config.yaml
model: "multi-label audio tagger"
dataset: "single notes of musical instruments (NSynth)"
train_examples: 184686
n_mels: 64
hop_length: 160
input: "log_mel"
spec_augment: true
win_length: 512
arch: "caformer"
norm: "layernorm"
norm_position: "pre"
hidden_act: "geglu"
mlp_ratio: 3
head_dim: 64
fused_qkv: false
qk_norm: false
parallel_block: false
dropout: 0.05
inner_norm: false
patch_size: [4, 4]
conv_stem: true
depths: [3, 3, 3]
widths: [64, 128, 256]
kernel_size: 3
num_labels: 36
init: "torch_default"
residual_init: "none"
optimizer: "soap"
beta2: 0.95
learning_rate: 0.0029
beta1: 0.95
shampoo_beta: 0.95
eps: 1e-08
precondition_frequency: 10
max_precond_dim: 1024
one_sided: false
adamw_lr_other_params: 0.0014
max_grad_norm: 5.0
max_steps: 2800
batch_size: 64
epochs: 1.0
lr_schedule: "cosine"
final_lr_fraction: 0.01
warmup_steps: 140
weight_decay: 0.2
adamw_weight_decay_other_params: 0.01
Rows from block 4 of a small multi-label audio tagger, named by matrix and row number. Rows with one number belong to one neuron. Each number is 128 + 24 x the weight over its row's rms, rounded and kept within 0 to 255. All counts start at 0. Numbers have three digits each.
Before each neuron's rows are labels from the 100 clips, of 14976, where the neuron reaches its largest size: "top examples" is what is common among them. Only what is clearly more common there than usual is listed. The data: single notes of musical instruments (NSynth).
# gate: MLP gate (model.blocks.4.mlp.gate.weight, 384x128), inputs 0-127
# fc1: MLP up (model.blocks.4.mlp.fc1.weight, 384x128), inputs 0-127
# fc2: MLP down (model.blocks.4.mlp.fc2.weight, 128x384, transposed), outputs 0-127

top examples: electronic; organ; octave 2
gate.71:125125153093126142151115089103147113145107121128107105164135099153100129126134103136123165081164129168124162081143101118120146156157123178118164089147161091120135099134163144097121107101138171139163094119121135108117093118110091140160101122185097131124145148136125119092144155102127173155158144160138139108149132116108115103134099109090153148143115112103129100166142102164106132149104
fc1.71:099145122105125183114195096125155122113172132167169125141085099169123103128169083140145164134142182164148098132111131132111163138126141126140125143086147120166140155141150128142097147118137138141100113133146170077148147124093110131158139118143116153147107133124108152137149123095140137121100167135152113125135138097124108097097137101106074129128108092128119151108149093104099113115112
fc2.71:148135181118142099119104110122135110117119143127111112112089100097145138134106092128070134151068142179130078148130109096129136120136160132127133089169064119131125113110133132101138133145098132151122145154153119118165099160141126169149141149118164143114132111115154155143155135108167101161157086135133155112144133122155128095150146166141153144129162143158141103105098128155161127082156

top examples: bass; electronic; octave 3
gate.236:093157127148130126117141144143147151111110138140119126094100167163148186165109171121121116098134114129130125117153116101122131117132097161126083153107140134085131147091149116102139195158119170123103113154116095164145124108132154133125119163080117108124128117089151130069114066097129123102184101135111147128129145142128184140128103121134106126131132085121142089106146132120108129110135
fc1.236:170116120134150171101162133130103175119185140094117118173156182144142129144149152101162170107110121124108093115109099104145125144151100129132162124143117113109166180152093142137125100134139121135108110136126161115100112123165137130139111104163100119130101185131140133098197135143094123123087125075109155133159117102142122141149117086129127104132157126121140152113116124134152107116139
fc2.236:067137129150141101124114118111109124115106120125066131143134111151155150112098108155110120166124111114159095152120163109186109087102115119141109130162140142101128147158153144147147119152114116183141132095136164152109123145102151114117129097097094091123140164137186159073191132158130123112162096132093131094133132103139154141150129129170141137126112149132116100137148128135122121162128

top examples: octave 2; pitch class C#
gate.29:132097179148126096119136126104144107120120156164103097162110071106140132123125133091111129167158149111128160133174154126159071124126126162121100096138109091143148092117073162165168125141107110117135144115128162088133134111102112127141134112105140087141115114142089165129145102127178111145115140108134103138122140119111099169118165141104091131136112118094094138159112120111164159124142
fc1.29:142133135173121073110140109110153100125097132127124108102115087106181121134122127127152109153161118109104151126173107120125175112141101133132113124126090158141125072099059155128128090114154123135104136128126115172151148127116118155129143094081119113156193110111106135150148140127121118153131127142145096141105097140156137155106164144093130126130097150129075122115100156104110157121159
fc2.29:119103138048171163133151142116103184112112109102162161111143107148081118148093148107126113128150130090128186076140128118146139114128116171110132116118155117121120144105168103099171134137118118174125137116132130128121164170131121131103153135116094127136149165120158157122136131162121104118132166123119117163132156134104126148160181159086148133171115143109107136132104100130124122121134

top examples: pitch class D#; octave 5; note: D#5
gate.324:143118105125145163129129118124140137134176146143095134137101118104119116089090089142128154136159095137174127108073113093109148162117121150125126156150116143100136130183097176139157147122101139121094145140126137125091091121116113073103131134133112152122173134126158114126144156115137138115093124146164152172105147153124141154120132105090118188117133138165138122153128077116133085152088
fc1.324:125088142156078147064137109111112143093127124092157162134123082116109147145154092101089124148082200131123100155131135137092152152122120136120094109114079148146093108132128127128140119108146155125115141091103153128133127132080093142146130150120116137149147093114123165114157117127146136149114117126097126129124098086110116087139148123123168129159125061134148132140151146155144103109130
fc2.324:151090093155138172107144106116119106147178146096116075148142154141168113123133134120185137116155117145172131104134102115134143122121131163143124077136133088157178092107129147098105120107122111109142140137116126155170172168132131111110167068129106130115149131102127174120126113131147107113114117145121094138093162135138096127157139123164159146145145137133156106165135142175143146136135

top examples: synthetic; octave 2
gate.100:154136180114171135132085141114117118087115105157072123133143129135143113134138141153139114158123100152096109164130131107085136091129144082155129091117160145121098111079115121132107129106118140106098163095133129107143082132136143158150127120137111124140159115107119143100127152142114127102157094169123200170122170135129098159088129126155098109107094106104141127102133167121109155130151
fc1.100:160132130115101082163133157123117141106121100147111118169118118143153174144137097140157169160133150149092112101158086098079148084100127124114137127105153125141123141084111115071116083111098150119146159128131125138143114152079113160116162114134115129142123154098121117126140138132117098114188109180108142139137141113110157160142176109104152112144123121110133112114141108152101159095094
fc2.100:115141145170129095163110115175116136126116158122138175100126154111105141110075144139113156129131090139097147147181125103131154140136105128160122113150175124142147134088182113156139087125142132161120102135115152124136141134098127112161136081107122123122170140133154175132127109124096181111114125129092108119112164103160118155104189123135096112139095105137109141145106160172108133131132

top examples: pitch class B; vocal
gate.256:189100167107172136139116161159118120157112154086116113142159142115150119148110146118139132102110136064192096125150160113093115144120135136114136111165169086110140097117102114142153111136119126111065121127127096108123110139168110137135149123112155134124154163158129124120144137108156140137139129160135093126146141134134105141111104111074104099085084116123172129116142141145146139172139
fc1.256:176136137120152093140076159137126127176112130099108103119106131127146108124119158100125104113146122122166126185121133102128133134137130140164142121117122094127105134082186085103117153151096111141065083109133085135117116152144084155138096142144099101127151113144158135144089142136148118121118162136123154120101118156114141142091113112133107084080092140086110114165117113149115129133146
fc2.256:123139119166107149144119118107114076136161162153093127136089136120118141135159163134168094134127127138147123121141122172154145193109148089141127108114123146148123105144127111172151115143148125117135129124133156100096131099118103201084092104108154194107124128119175151111102127150117108142146126151125124144149112145115152109121131109176141093120095158180141103119134091115107105143131

top examples: electronic; organ; octave 6
gate.349:155125050045145089114113138109146143112165094139140127149119143124145160134133129127090084090141152162127150146118116093140110147129140128145154048160101131145151106131140146136105121128127125149070143135083132123144104168144120121153100129132107122161130094133137156121136127117123134090106131151115190107103119109117123140142146127148132145149090120160151113134108115110159108128112
fc1.349:126110107102132156095110100106139080126128109142099116132097172147156087150089138081103116099081102173117111149158083162114158109138127119155099177096117117121154128085100134151088125127135160167137127108139127113161159136149122136146147114130106110180126142166139118129120123126140126082091128108150165139117182119119117131126108138167126166144132154122137141114181130146125103136151
fc2.349:119151149149106141159099113096117126117166169085112119135186157156106088116157112125156127140137115141121138107121114088120119095120155129163121129138139148137075098085115133152147144108122087135117162143133105133137098140136151122146118122124156118140112146087143147125140179137155135140105129147126108170158135096142131140095153135194117089118079112111117175095142149169185101142132

top examples: synthetic; guitar
gate.381:122135117143108118132132118130118117154148128137096135153152137113108134093128155121143093081131128125109115128114155168195110124167112163137102129100151147137123138135126082141154106102123099160161127135138152075146138157139137162172125127150156105124096101083119108147084107132134183169121134164127132142108116104128148119158124119094130127171118098163146065100152138176095167136124
fc1.381:136116131133145150117142125121140106138092097161132166188132123145088122113135124121144096151121115129164125132117156098114134086131146089123176138114121151118133131089136128148126119162129102094124132100131095161077119106113132183127145106123153107169156209144111167131128131114144088114147121165130131121107106099110175120104118098173147138109128122139109194140142097139149114121164
fc2.381:148130116132082155107105155129085153115111178086098113141089159129151110134118098129098114079166120124120141097152123140108121149141147119133114131181124123156113147160148127112118141127137145149120139115130128149143118150139153114121117114099134185093103158123124117135167123132138116131163138106145131159146127102176102090130167146123163126170123143142144151062109127100118177091062

top examples: pitch class D#; octave 6; note: D#6; note: C#5
gate.210:115094185139089176143111149186148130130150151092164142152079122116125112104157093146111112124097113140136160103145148109160126133121122132146109138122172153093122113132107134123127133099123091104160108078137112144144115112129180142121149097086105093113072076124113115150121136126121178128182141127154139144133117101151127117143170123138133123096111149131125122115140089157125161113128
fc1.210:126112168146142096145122157166113114135136181148109172142119123131159169147124108145115136157119109135104138098099158103120159120142130102124112105125180103139175136140139149149143129172089161171124089139114096138126150105119146109115101137117094159086080110122142126135147127126099147133141162082128182105124136123164134156165141116122153103166094134082124118107147103105180121125142
fc2.210:151135140197166151114142095140087134083122141105149154094117153127147133129139107103141103110115145123083112089119191109146092144129125098129117175059140130123124114101102150136138090138144137139114119169100153133149146149081126178116121078098171098103134125121125120145113152134150180139137117107129161115142140149137131131145089106124132154144118131101130160150123113150146128141161

top examples: octave 2; pitch class C#; note: C#2
gate.140:101111138121106119110111128150134176125116129112147132127123110127128132149084142093121113129081147130114144135154085101129115123137108115097117080116133113147126118144118140120147171093157134086106090120115120126120126118115185121146127124155118140151132168142057127121132142153101091110119100127156080140117131124091103187138106128178081118123125136187111158118075156148111075125125
fc1.140:106126134120086146134149078123103098171118111130140147101135134134187099148144130120171098149111157116110133086148132111164132130150129137127092108113128196162119117125094105097112147127172106110122135167127111128113144129130077139071119154152095141187110112155104139098154110131128087109117112114160139124128103167138175108147106131120149121113155146130153122164145127141104117137168
fc2.140:140138121102120119142140143170107069156159172129137101102059138162133164152144114148110134115113120152112110118154138133146101166095088155092140111104144125127137108147126104144146151164134117179133116139149133111186153122152128135106135123157100143118132110137154125130145170105144101114122070087156143135168122124130175134130138143126117082113157107184113116123138156092097135111111

top examples: guitar; octave 2
gate.227:106126132135094107110157146130198077105154135134131138161107070132160116136173116108093136152079152107117159120142135134160094116139150148144148141101173172113098134147120098136129103114154157112171103129144151133140133122128103115137109168142115108117167118124163128164156135122163122114126131142102107123179128147135095144136144105140160121145131136156154094102120136137133186117073
fc1.227:105123140114137147107117139115134142149125131142122133113147135118105134136129140139111101133145169121119078131129168171143092139122118136135157120120123125134123112107179162132103170144169076158106154132126114145127155134116098136152130099129129164113142054119052110133127111112158120140124126162125198135104120106161123094095120151103116142107116155094091114100166110170115162107082
fc2.227:142130149110128106110153138177126102096152134136113079143114123130097134113126120177114106156116145143080090133091114107162148122128114142119128132110120097125141149106100110170097147138188128103155158111192137113112122095121130095123111104136139126175143171106137129081121113138115094185096166091107106104165128112170100154123116111107107132099107160144137133114136094108131103145121

top examples: electronic; octave 4; organ; octave 5
gate.198:140132125150145129150138109123131125126144156190111130128113156120146116127091105118138164165151130123099140086109159110171112128190131133136118151101110127163095111102119071130130134106117136107118130149103124130094145111103148132106135137083077139096146149106107115126168145172134121148157118056188089089119121162130138127159115104112161150135098138103116126160126128109080127120140
fc1.198:129098150151159133153130100183155140114160101076160127134189095195127155117133114111144128137126102148121127138123107088161136124078172121106149122148144096093097112144122162107160121150125101158143151109111130186144144104121142134108107121081156134141123127122121135136095136143119120139119138116115144117132173099159140132147128125130132179151105129135117132112149111109119194077116
fc2.198:141139152115095135116141129086109137119125112124141140207112130133146116142140145087092083162152115098101156133139124133130163109153116149153122120121101083150153151110160172108111156112144094118091138177109117139093109125134092095146110141180108124088124101151143135144119139163166098127149112133127146119143129089111088112151135130141151080101077104130157125169109120121137128125089

top examples: bass; octave 1
gate.241:115091132117119152150119136139095157140110096121130110109137157092112106118139168148154127146067121156084092133147112149117103112061149144137099144145139129153117108134140133144142094106086160143149115119142158119104120144097145104132104089096166117145143102131177163153155161117118130111142145151174151132132109166154157144087148094134118110120126155114103148148120179074149118131103
fc1.241:174154111154138125141105159116138143125142163123117180146147071124153152140149135098155140154163133105180147141115154045139124123114116137127113137136127124101129144121107133095141162168154130126110126141131118173153105094161122127104144157167133152076129152122110132118094098131137109120082138120122086159109148130093107102121132138170115151119116111141155076107138129162135167135160
fc2.241:123103105162144103107162154135098116083103158156169100126161150146128165139106098153092099112141117179181172125113126130123098128155154141150132142134147115151086127122107097143122105106147107122116138124116121161140107079107158116121099104125108146185113176164141140154130105131178139162103135142176121096148115148121117122107135149138123159108146140147143125122145133109095105148182

top examples: octave 2
gate.54:142131108087114152171115155102151124135158151143132093201094186129120138128124120095123175132147096139137115126090091119135162117094095157113132137136073105135121153099149162100139123120140135136134143066104105143173143124128138112098135108142168169147120117127137136113132156137120148147105149132116134142072137140114116156157132137079146162102128118118106163110140140178117113136151
fc1.54:167136121106121106115118187106111142121118132108170109186150135127143119093118125099119139099109142120123145068155140206111161108151142150100129097141112151166144129133087120096141149138111151142143084202079127116094114137126104118138149138079127126126113138118153151133113163136101161110115115116098156151109136127100111160116128150140118125122124159154133144117119170095153145126141
fc2.54:097134121124150186128156134130134124148134110128129128140152110137136134160125117126104144099111121118145130143129096115154137096172117122123131122147101179126132143118113092180135150113130148102126144152162073146082146099134141126182082153120142129124083080142173110118142104114136172118077119107075088118110138094107101094109123093104129102153148095124140169123137169145147111127096

top examples: bass; guitar
gate.92:129098086140124152122116081112100107123142091104111133128136141101139138151143144113129166096138139131128152148171134121139147151149113069137105137128155112142118141158132097137127179109112142181154128120169155080155148154136158115145160102122110109136150144095074163104154123131143113140114146131126178103103106138099103122135094082074171152126137125138175130131120108102109106172147
fc1.92:128105097189145156148112079091122118117144115182117111114149152114156144143125123154103134098107185157146113107150123149124150142161134116110134149149096119153104109162132114127150169095146116161185130122142156084125156132124123156136104109105161127112150172092140140125108109129161117109096083126143147083134142100130080173130145145132136168115136153142104117118124117108084120143157
fc2.92:093153156119132108113131118174120123159130126131147166103120151119126144139118134116181149119122149116104161133136131170151135145153135113134096143115161162093091132101119119133074105110161159130155172115152087094136144149080182091153128154117115140134146133113140133111164132114124144148154117125097105119135178133144093152140088116120132148129193142102202127136150128156108144144147

top examples: bass
gate.180:080124084146104142110151095084114121132136110122130092123084169132117150148082150138147149146141147141133160131124135115082128157160120074102116149156164094118117158140148114115113083155126128081144141136146141133145139118160108133162137121111134095154092143080141152072140122104118114100136151142146119143133153149092127124140165130134090139176114118121188132141143160155165150141131
fc1.180:095134157125188146123104136167153135099121102157138130116122148138171106129106072113099077089112148101121135132123140116102111163148124129100123135135125147141142110177127136101081116139116107140082076112124090158139127149066152083096099131141116154110136105148135101158133112158174113113097098108128105122141123111116126149116118116128102146140137137127104133143165137057149119140120
fc2.180:136139143128079148145082147114141132155149122142124089162108114113136113120149151124159111139103115077151132117116113100158092100104098133120161083130128147131056080175107129097058126121093128092165143155142134111096123150094125170150147127146109134079154124111120122136136136146114121114130111112105111118125136142137093119154166132142135089125134088121155065109112117125112125128136

top examples: octave 2; pitch class G#; note: G#2
gate.234:116103167164145114151153082124114144131123097102122175154135109134134104143092142124105149121086119107119112184164134128130166105151146156109129149094126167111122093159139091133119116080154156103119121130121121134144137101114082104145144078124174117164135108101082148103098156122120168079163119153126126123136136124163154088135151120112140116144156134125135102165111162134177122129131
fc1.234:136103169137121129164178150152127094136139134139170152140088143136108113104098129133099148090142107119123135136133094106149139064198132180115167133071104131123129148138124138105115074101091120166128125085118144152115160113137073101123116101116164149117127133124122135141082145131133141096084111129119143131141122085129125130098089154149137137101124137114112115113093135152131121135151
fc2.234:189130132162162119142086131143096154152131142135091132158143116121120179146136145127127081132115078174115133151149132137124184119169118107099117156125123110100102094095171121139093098138134133139132114125140131087144120124149143138180100145120121119081152152102148136109139138148157151160128072087196127128123134104111129151131105130113145130121122124146130144157113119138173098156124

top examples: synthetic; bass; octave 1
gate.226:104167180122125139153141135087124148107121074122143121117130125138094120134131106142183140140170085142132094170111110092126111100074109100116173122143104158132107140151102144125132116108146135165162128120116148137135132108138140110133123123136115133168130135108154150164110149098114130113098095147101102119102136103129084182149131122083106145112158127144127083122073155146093158095108
fc1.226:159115181171181123139166149131150116134110125087123132127153125138160172115122127139135114132101122146150123129170112104121139130189090179122134175135107120127106128131157107125141120124164130137122115158103128145076133153140133106133134067135095160113148184088125128099131137126110113129118143123146159099081117091162146086161118150155124095150102147107129148170151126125116110133153
fc2.226:114154092121145137107131120092094141150148141148146145095108129148159107119112149134132164134160111164115132154092128092133152115120162115168096091133108135120128072167126138170112157148147155087127122152100125122092126136108122102155128082156136150136154155092110136120119126100129108108127125087133179151184104101126128168149162113136069121076107135140106108149109096126140090131145

top examples: synthetic; bass; octave 2; octave 1
gate.315:151113108127118127166155180153169182071152123171099156132121125082134085121130137106138145126128145124116122149116084173121123126157127133158116136131156137110124079113169149119100174083128138092131174129141117116112121146155143118131151106119108124136118172107154108176118096124142149123130114163121078142076138132122107136127171156117153106156102150141097116147158137146115153132124
fc1.315:100132135165184146097092107151074124141119095110147115129128157140157143158125178159114093146163066117130135115140164132138111141088173102144142124096093154172177123099117135059126113142111134134156138164132114146105097105156097111143137122078166138144137119105105143121154111156120143118139111116133142126116069131148148121087135128122101116105111122115127144137132129119106145113116
fc2.315:146137086110065122144128128168128134134099143084138098116162110127135085122146105102161110101089120101079136123104139155143114143112160100153113173130121144133158137158142086114137102138145117137137184160088119135107145123104127133123103101114121117134096089120156090131091127126150125165107144145130091166147127095155091112134119175112116082125150143101156118148108173125107102148119

top examples: synthetic; bass; octave 3
gate.51:130178109160148115112142152097119114099160113168160118118083118182143161075125109165154103114134142144109136122114119128088124102129089159165120098132137144109146118122109104130145122112171112108125097096106091132113115105125130161098176100125093142143085128113144177117119107162134171105113186090121125145109128176130156132114154155130138126128138130178142126106105135104133103116138
fc1.51:100097128070119142146122167117129127152139152126165154126129159122118113184131127097094146100154101138150109123125109124155124158137121145138121139158190183133164136165127167164094143175112135166175113138153162151117138150084102112128137167104162096073097125128134140131155112135097130114112079150132132164126141130148161182130161135142148131139120141133128127117118130132140111148123
fc2.51:102123128114143110109123123126133090157162106136093127132159121157127175130157166150122160161168144093129131138147155115131146120128102157111158145143107153128091101124164067091155067155096146104100151138070108084145119135111113164097137144127170127143107136121120131175105124084142114094110123128112138124109185131134177125147156135126141135164144093150104154130118118120117114135115

top examples: electronic; guitar
gate.150:153114132130142123120149134146106127143091130147125110128115086123113096133135140121107130126122177125121100162199117156175142125093144153129134122109175145096116123145180151085138169140111149119099083165118161121151129140157105144152113128079136106120137183099161130170180135105138154116135107139150133136136128121144136115120126118132074102123103152119075118137142095114182137098123
fc1.150:128101153132160142130115122081146109114131136115132127123136177131139108124128127130141147121157153118105165127106137118092067105173119123153144111127133116135110159132115105154145105108162101128113158116154085155110124116113136147138108123142092163127101124135127131137074144160134127096089176156110143100128121093068084075168126096127140097187109110134155133118115112164068112128139
fc2.150:116153154128131148133131093170100110134148118113094137174158094124133157127130147133099161141142108161134171140134146140093135090125117100153158123131102124167160129102162077101104053106152152113092141127144141135143130145126112121136149171117138144126117114156155137120092055143105153132106120130091139129131102158134164146143116128144121092113122133093122094114106167149081135157158

top examples: pitch class B; note: B2
gate.90:155146142113113119083099148130147127099160149139089134152131108123131146089124131131133104160121091119139110144135163148094115139074090110133140146123139118142106118099154104122106140116133086115128174107116148128120174163140096116143117159139096131083128068122150094106098147157108146158110183123127100147142123113099139159186153146139123126121139139195119084129131120181119123149131
fc1.90:126122091136147137100134076121157136151109124091118138176119088096137131096156119146152134136137134132128085098138177147140164144149113105149146105118102083128117084111139143096148111142170089121054133139158127170110147151117161167135142094164094113117134150122125135162131126112136144132112121110118141145098135103160101153106089125129148113129083101094121168111098134089127110156109
fc2.90:147146144172117164141126113151113135148131152161143075157122150114116117140124112134172108144132110114133137075101115136118135082103190142134187122163101132073157148128156118158166137154131142131151118123131113073113133115143103156140123121137112165136125115156099133115143100134138152118154090097115149077148098138128133142073139114111121086103146135129131113102169132115183102122114

top examples: acoustic; reed
gate.84:100119094132131132164152139171077129106088124136151152125134110081169117145116141138139098118161101126128147158166125122129176086125186113168123107166123097130120127146109129148112166126084136130139147141145142109142161090142112137085137096116111145114127151118084110131120132138122100116133148079139094153169118146146131167154119103125149129134131135138136131164150141061162167119094
fc1.84:122132114142136129128123145175152148163086107091166181090094078144136159119115131155133098135125121140108130170142095118091168133128149146133117146128131167112086141141150104111107131148083148117124168127103132111122074152111109105138152075084126138121155141110096127128146162096153135127125111125147092183183108131106118149137127115123117103110154102150102157157128135122149087150122
fc2.84:116130119160146162122114158090115159141128137175104104102103149141105153088150170126134113132109150126155120127129174114142163131122134131128153154104111135128120153186115104145147127071161126152133152112155129085147157108104176134159075145122137141188116145095124131109150105118141152123159116107138149115093142121122132138117172089152118143101140103085117153136127098132094090131076

top examples: octave 1; pitch class E; note: E1
gate.103:164128144112108127157110105144091148145093092137153143152152111110086150170163103134135092119125105135161098110119105134142139114155095187091115125135108157121150128120099153108098136121121084109181125114123157104123129102181123142173146151113120102126122152121099136151129141165145127149154103114109126141135122152133103142128124161180161089091117118135141106151092073165118121117088
fc1.103:129104175133092101113147164157108101117111159109170147093153095156098137103080104157132113098114128150119133138121142117115119110161107121140118143121147094153099147167160130122138099144153170185120140111132158094120141114078153121138111097133097192186126112136141141121101086106116123081141129153102156129102099154097128133141151116113106150147124110141117118128153097153147123117098
fc2.103:110163106119137182159092150099112144106118134138120143130168052123133137151110135160145138150148086118170136164151140195143118112140137153153171125084100145111105147178149113090105067123130156132132108162134177100173127137139133133139116140154121121145129137120115128143123141118104151109130153081122118164135122134101092136159139145159165136112107133142125114138129136139132086142108

top examples: electronic; guitar
gate.334:106165154126153120133111136126123144153171073119137128100104127151168125112119128179134134150078089096120132115136145146106148122121146119135135124092077102083108093117073113124088144123094141161147143159144121137123094121081131167151130110107137094149185105144100115117142127122115128163090084134142150074116134125147151106126131091161142150123126118123173135122101109109104143100103
fc1.334:142150099122131123096129126069150113116126141128124166097122133134147137138130135174164129133101114115130124140125153112133162143140138147136156131075145134071119108098122150106141112164169150136133132143138151132122166118073112138162128115174110094146145104097173097143115117146150183115114077176142154088109123116147111174144123131138121127127152093165161094159132129120075109140097
fc2.334:138121092118161084134133112145166141182092114127149148162076161087134124124140117080098142149130111087133106160134131152128137140122104152162152128162137129122121130149132122156151127147120151131154120152157113141077104114143123155108112097109107094151134103164130120094158114057132149165113146126097138156133113088094142125178114110167089172118152133137118153132094123118116148117141

top examples: electronic; organ; octave 2; octave 1
gate.117:145146157125105129140143156123174138105146174115131143112119103125131140117141119111116169104086123136144104134085112138103152088172161113152126136124120129094117120119144137136146087124141165083134096125156157111099139143118119147097089114119097157178124164084091134103118143116177113143122124174120132145148157142176136140072160144112109110135106084106103106101185101128119118108134
fc1.117:136136124133081155129160147119112126123164149117113158141080153124115125166160133102118108137098110110155107116151092135074136129160135079121112135146116152114147161084145161128172127136141150107093150128089139090135152132121126151098123116111112164091124137131133168107089139086124155129091138121097136150121129114113166150094140132151095083163132078057105148106143136126135139136117
fc2.117:168116135163135132153157144114108137100137178159137131127117076169135135076135116083114118105164140127131097144156156141142118134194123153140103136162130137119150155170150183126169144129123130082144079140148170123128108115145143154130141147143119101135143160145146139142114135157163057147133126120166122130150128110094114143096172120123136137137170124141132156129138137145147155118092

top examples: octave 1; pitch class G; note: G1
gate.105:170112116154066137123107130095096123155109144165105106149096141153133144124137094125092141115147150107128130135132139138115090115096162111142121098091149159115122195131114164124095138140132124104138150120179093121115177143154133148114136132083140121148094091083106157137130134098125139110151118135152176089107137147112153147166112123128151094090092157118096139156104139126113105139095
fc1.105:109161095157131140146141135075107121099147099151117140168105125113130158160148119107133150128113162172116112119079135129108118160121129145084150088148107149120114160106117140159151091107142120138070094127134142107142142135164143119110139135106121162115121128140120190109164166168118139150154136118103119096161154087152091142120141133128102134138135097110122117107180137143153064140152
fc2.105:127115137152122127078124109090090124109106132098089085099130154141155146082132119133163132112147100120100115079118135130128130084159140147131089133138102121115118129126102140150139121128059143089124135098117131112126102144111073143120103106154094103120109120096105117142138086064129145120117121146133094121111136142151159088089115155165115142155144144088119113122135070109117154104103

top examples: guitar; octave 1
gate.317:178126113124133108145095139171130115089115119123146138139165146144101091141122108142154153140156127139147120130121165155136089150140115162130103121115098159091129136135163118106133128122143122116116132131134092135127135125130128083144099103119111178106151134133119183171101142172078175154159121119154084101087115108111123180156116103106126187115095085126136095148168128124135131129098
fc1.317:165084119137146135152143102114106088132158087139098139164120120116130117095149136112141148124168136118117131137096134142109102095125094102112122151138163113150149138138118112118126123131124129089134122135129107141143138148126126060061140141101084112168116154125143124108142140119146168145120161125092164141114133139113088172134097125132120165099139069081155131067104144133165158163109
fc2.317:116146117162110144166117112167110117082151114157083115090132109118103152122120135129109143124131099125122150161091127156103114136157119153094185154166128127128154169131097127171143093089135126116158101133171107116097084129129141124157150092086096144127116116122131109120103143146144124125041141103165130127122096125129133140168148150165134119163144144154154100113130126094133123145113

top examples: acoustic; brass; string
gate.242:126104137156111131131123165110106173077075134155110127070110162111127147164134133171180103137127114153157186078135145121133092137167102155114119115104104119182146151117152093125094113143167132119129138094108134124117136138144136120135131128134098144140150120131160110151161141111091155134122104112146139130102100151104163135134142119129112128115160094145084115080129083123114129101108
fc1.242:159134132126113124152147173152095087181118128126091150111109135179129130109155154116130132121118130101134128132127111093104134153136121134136149124130145115157157124099116123133148087132092157169109136096189135155131114123154149101118110124144167147142166136096113103138101088088087130073117132138134087122165145091111170099161125101103110102111166141163126105141122118112132064123142
fc2.242:092124134104089091110120144132097136132121120127139186104060083111112111179121114097120073105098147127163150154101126113101109128150135136172102146116075103119163124121102144146095135108124113114151127129123149138106128134117134149131132108127131095099105132166124156097146118133074117138148155104142136161150186132096132101136151108131132105097122140115118177172108112106088125134128

top examples: electronic; organ; octave 2; octave 1
gate.193:087137154118103135087126123095149125140122140137119142175111120108126137146113109135154111121126155120171137127115131136159078115182124140080147143108074114094140108111123132134144190115143102141129120104155168103126134168101134100072120122103121159107107100128169125135122100128150094129090154167129124073122120155170086143100131124157175166120122138138116134143109126116121119097087
fc1.193:134139132167109116179150113101156121137125116120126160115114096143154176106191157115124112147107091145093154135135180142126131080082162128162109110138139162146107126148149108141084139104123094140137121147072105122123117093127126128133145161174093108135112168141110110128134144099161140111102131162118123113108117085119140137141127131102159149126107131132150101104135173150122130190102
fc2.193:125113125119115132128156119113123123150133115162129135124110140163114139071174129135150120155108130167129130153126145141136109096176093094125076135113097123115162127164127101141102147148157113170127108141158112115166169119187129147100161124095098121131119143128088179126133118127162141141105086064107136144175114117127159157122134151121132159121118143153107082130097146143141084131095

top examples: synthetic; bass; octave 3; octave 2
gate.63:129128157091084144145133134129161163082132118119100106098133128085133158172121144143089119080094168152177121113121122165083086143120153105102189106155137171111095141117134139155154173116181116108150119125119101135103123116142116132112118153120073114150131120107162150140111141125124106119125125145132140142128175163133136103126118153159156118113127106148165109143122128151123124078126
fc1.63:148133153082106126181106132087142167133129149156143119133137119082176190127113145180139151117100125144125133118132136140144134096121116116147141064128138142123093176163130126111123147097162127090131112158149144128139157106125131134094108190131066140138127131122148107111123107118102155129153122144159116116122145118093139175109137127112140107148156123126138141083161162146090149153117
fc2.63:165124121124139101145134103118090116140164102124099120136082127154133120106126148124137134061090123107142108148159126136180135133157117110103134096108138155137143135115086101101109126111088096132135122124105121130138174122128171114109149102113149130142112182109084119161140134103174122110152103068132171073139071116149134123088129156160119133133138133140109133091114125168143110128150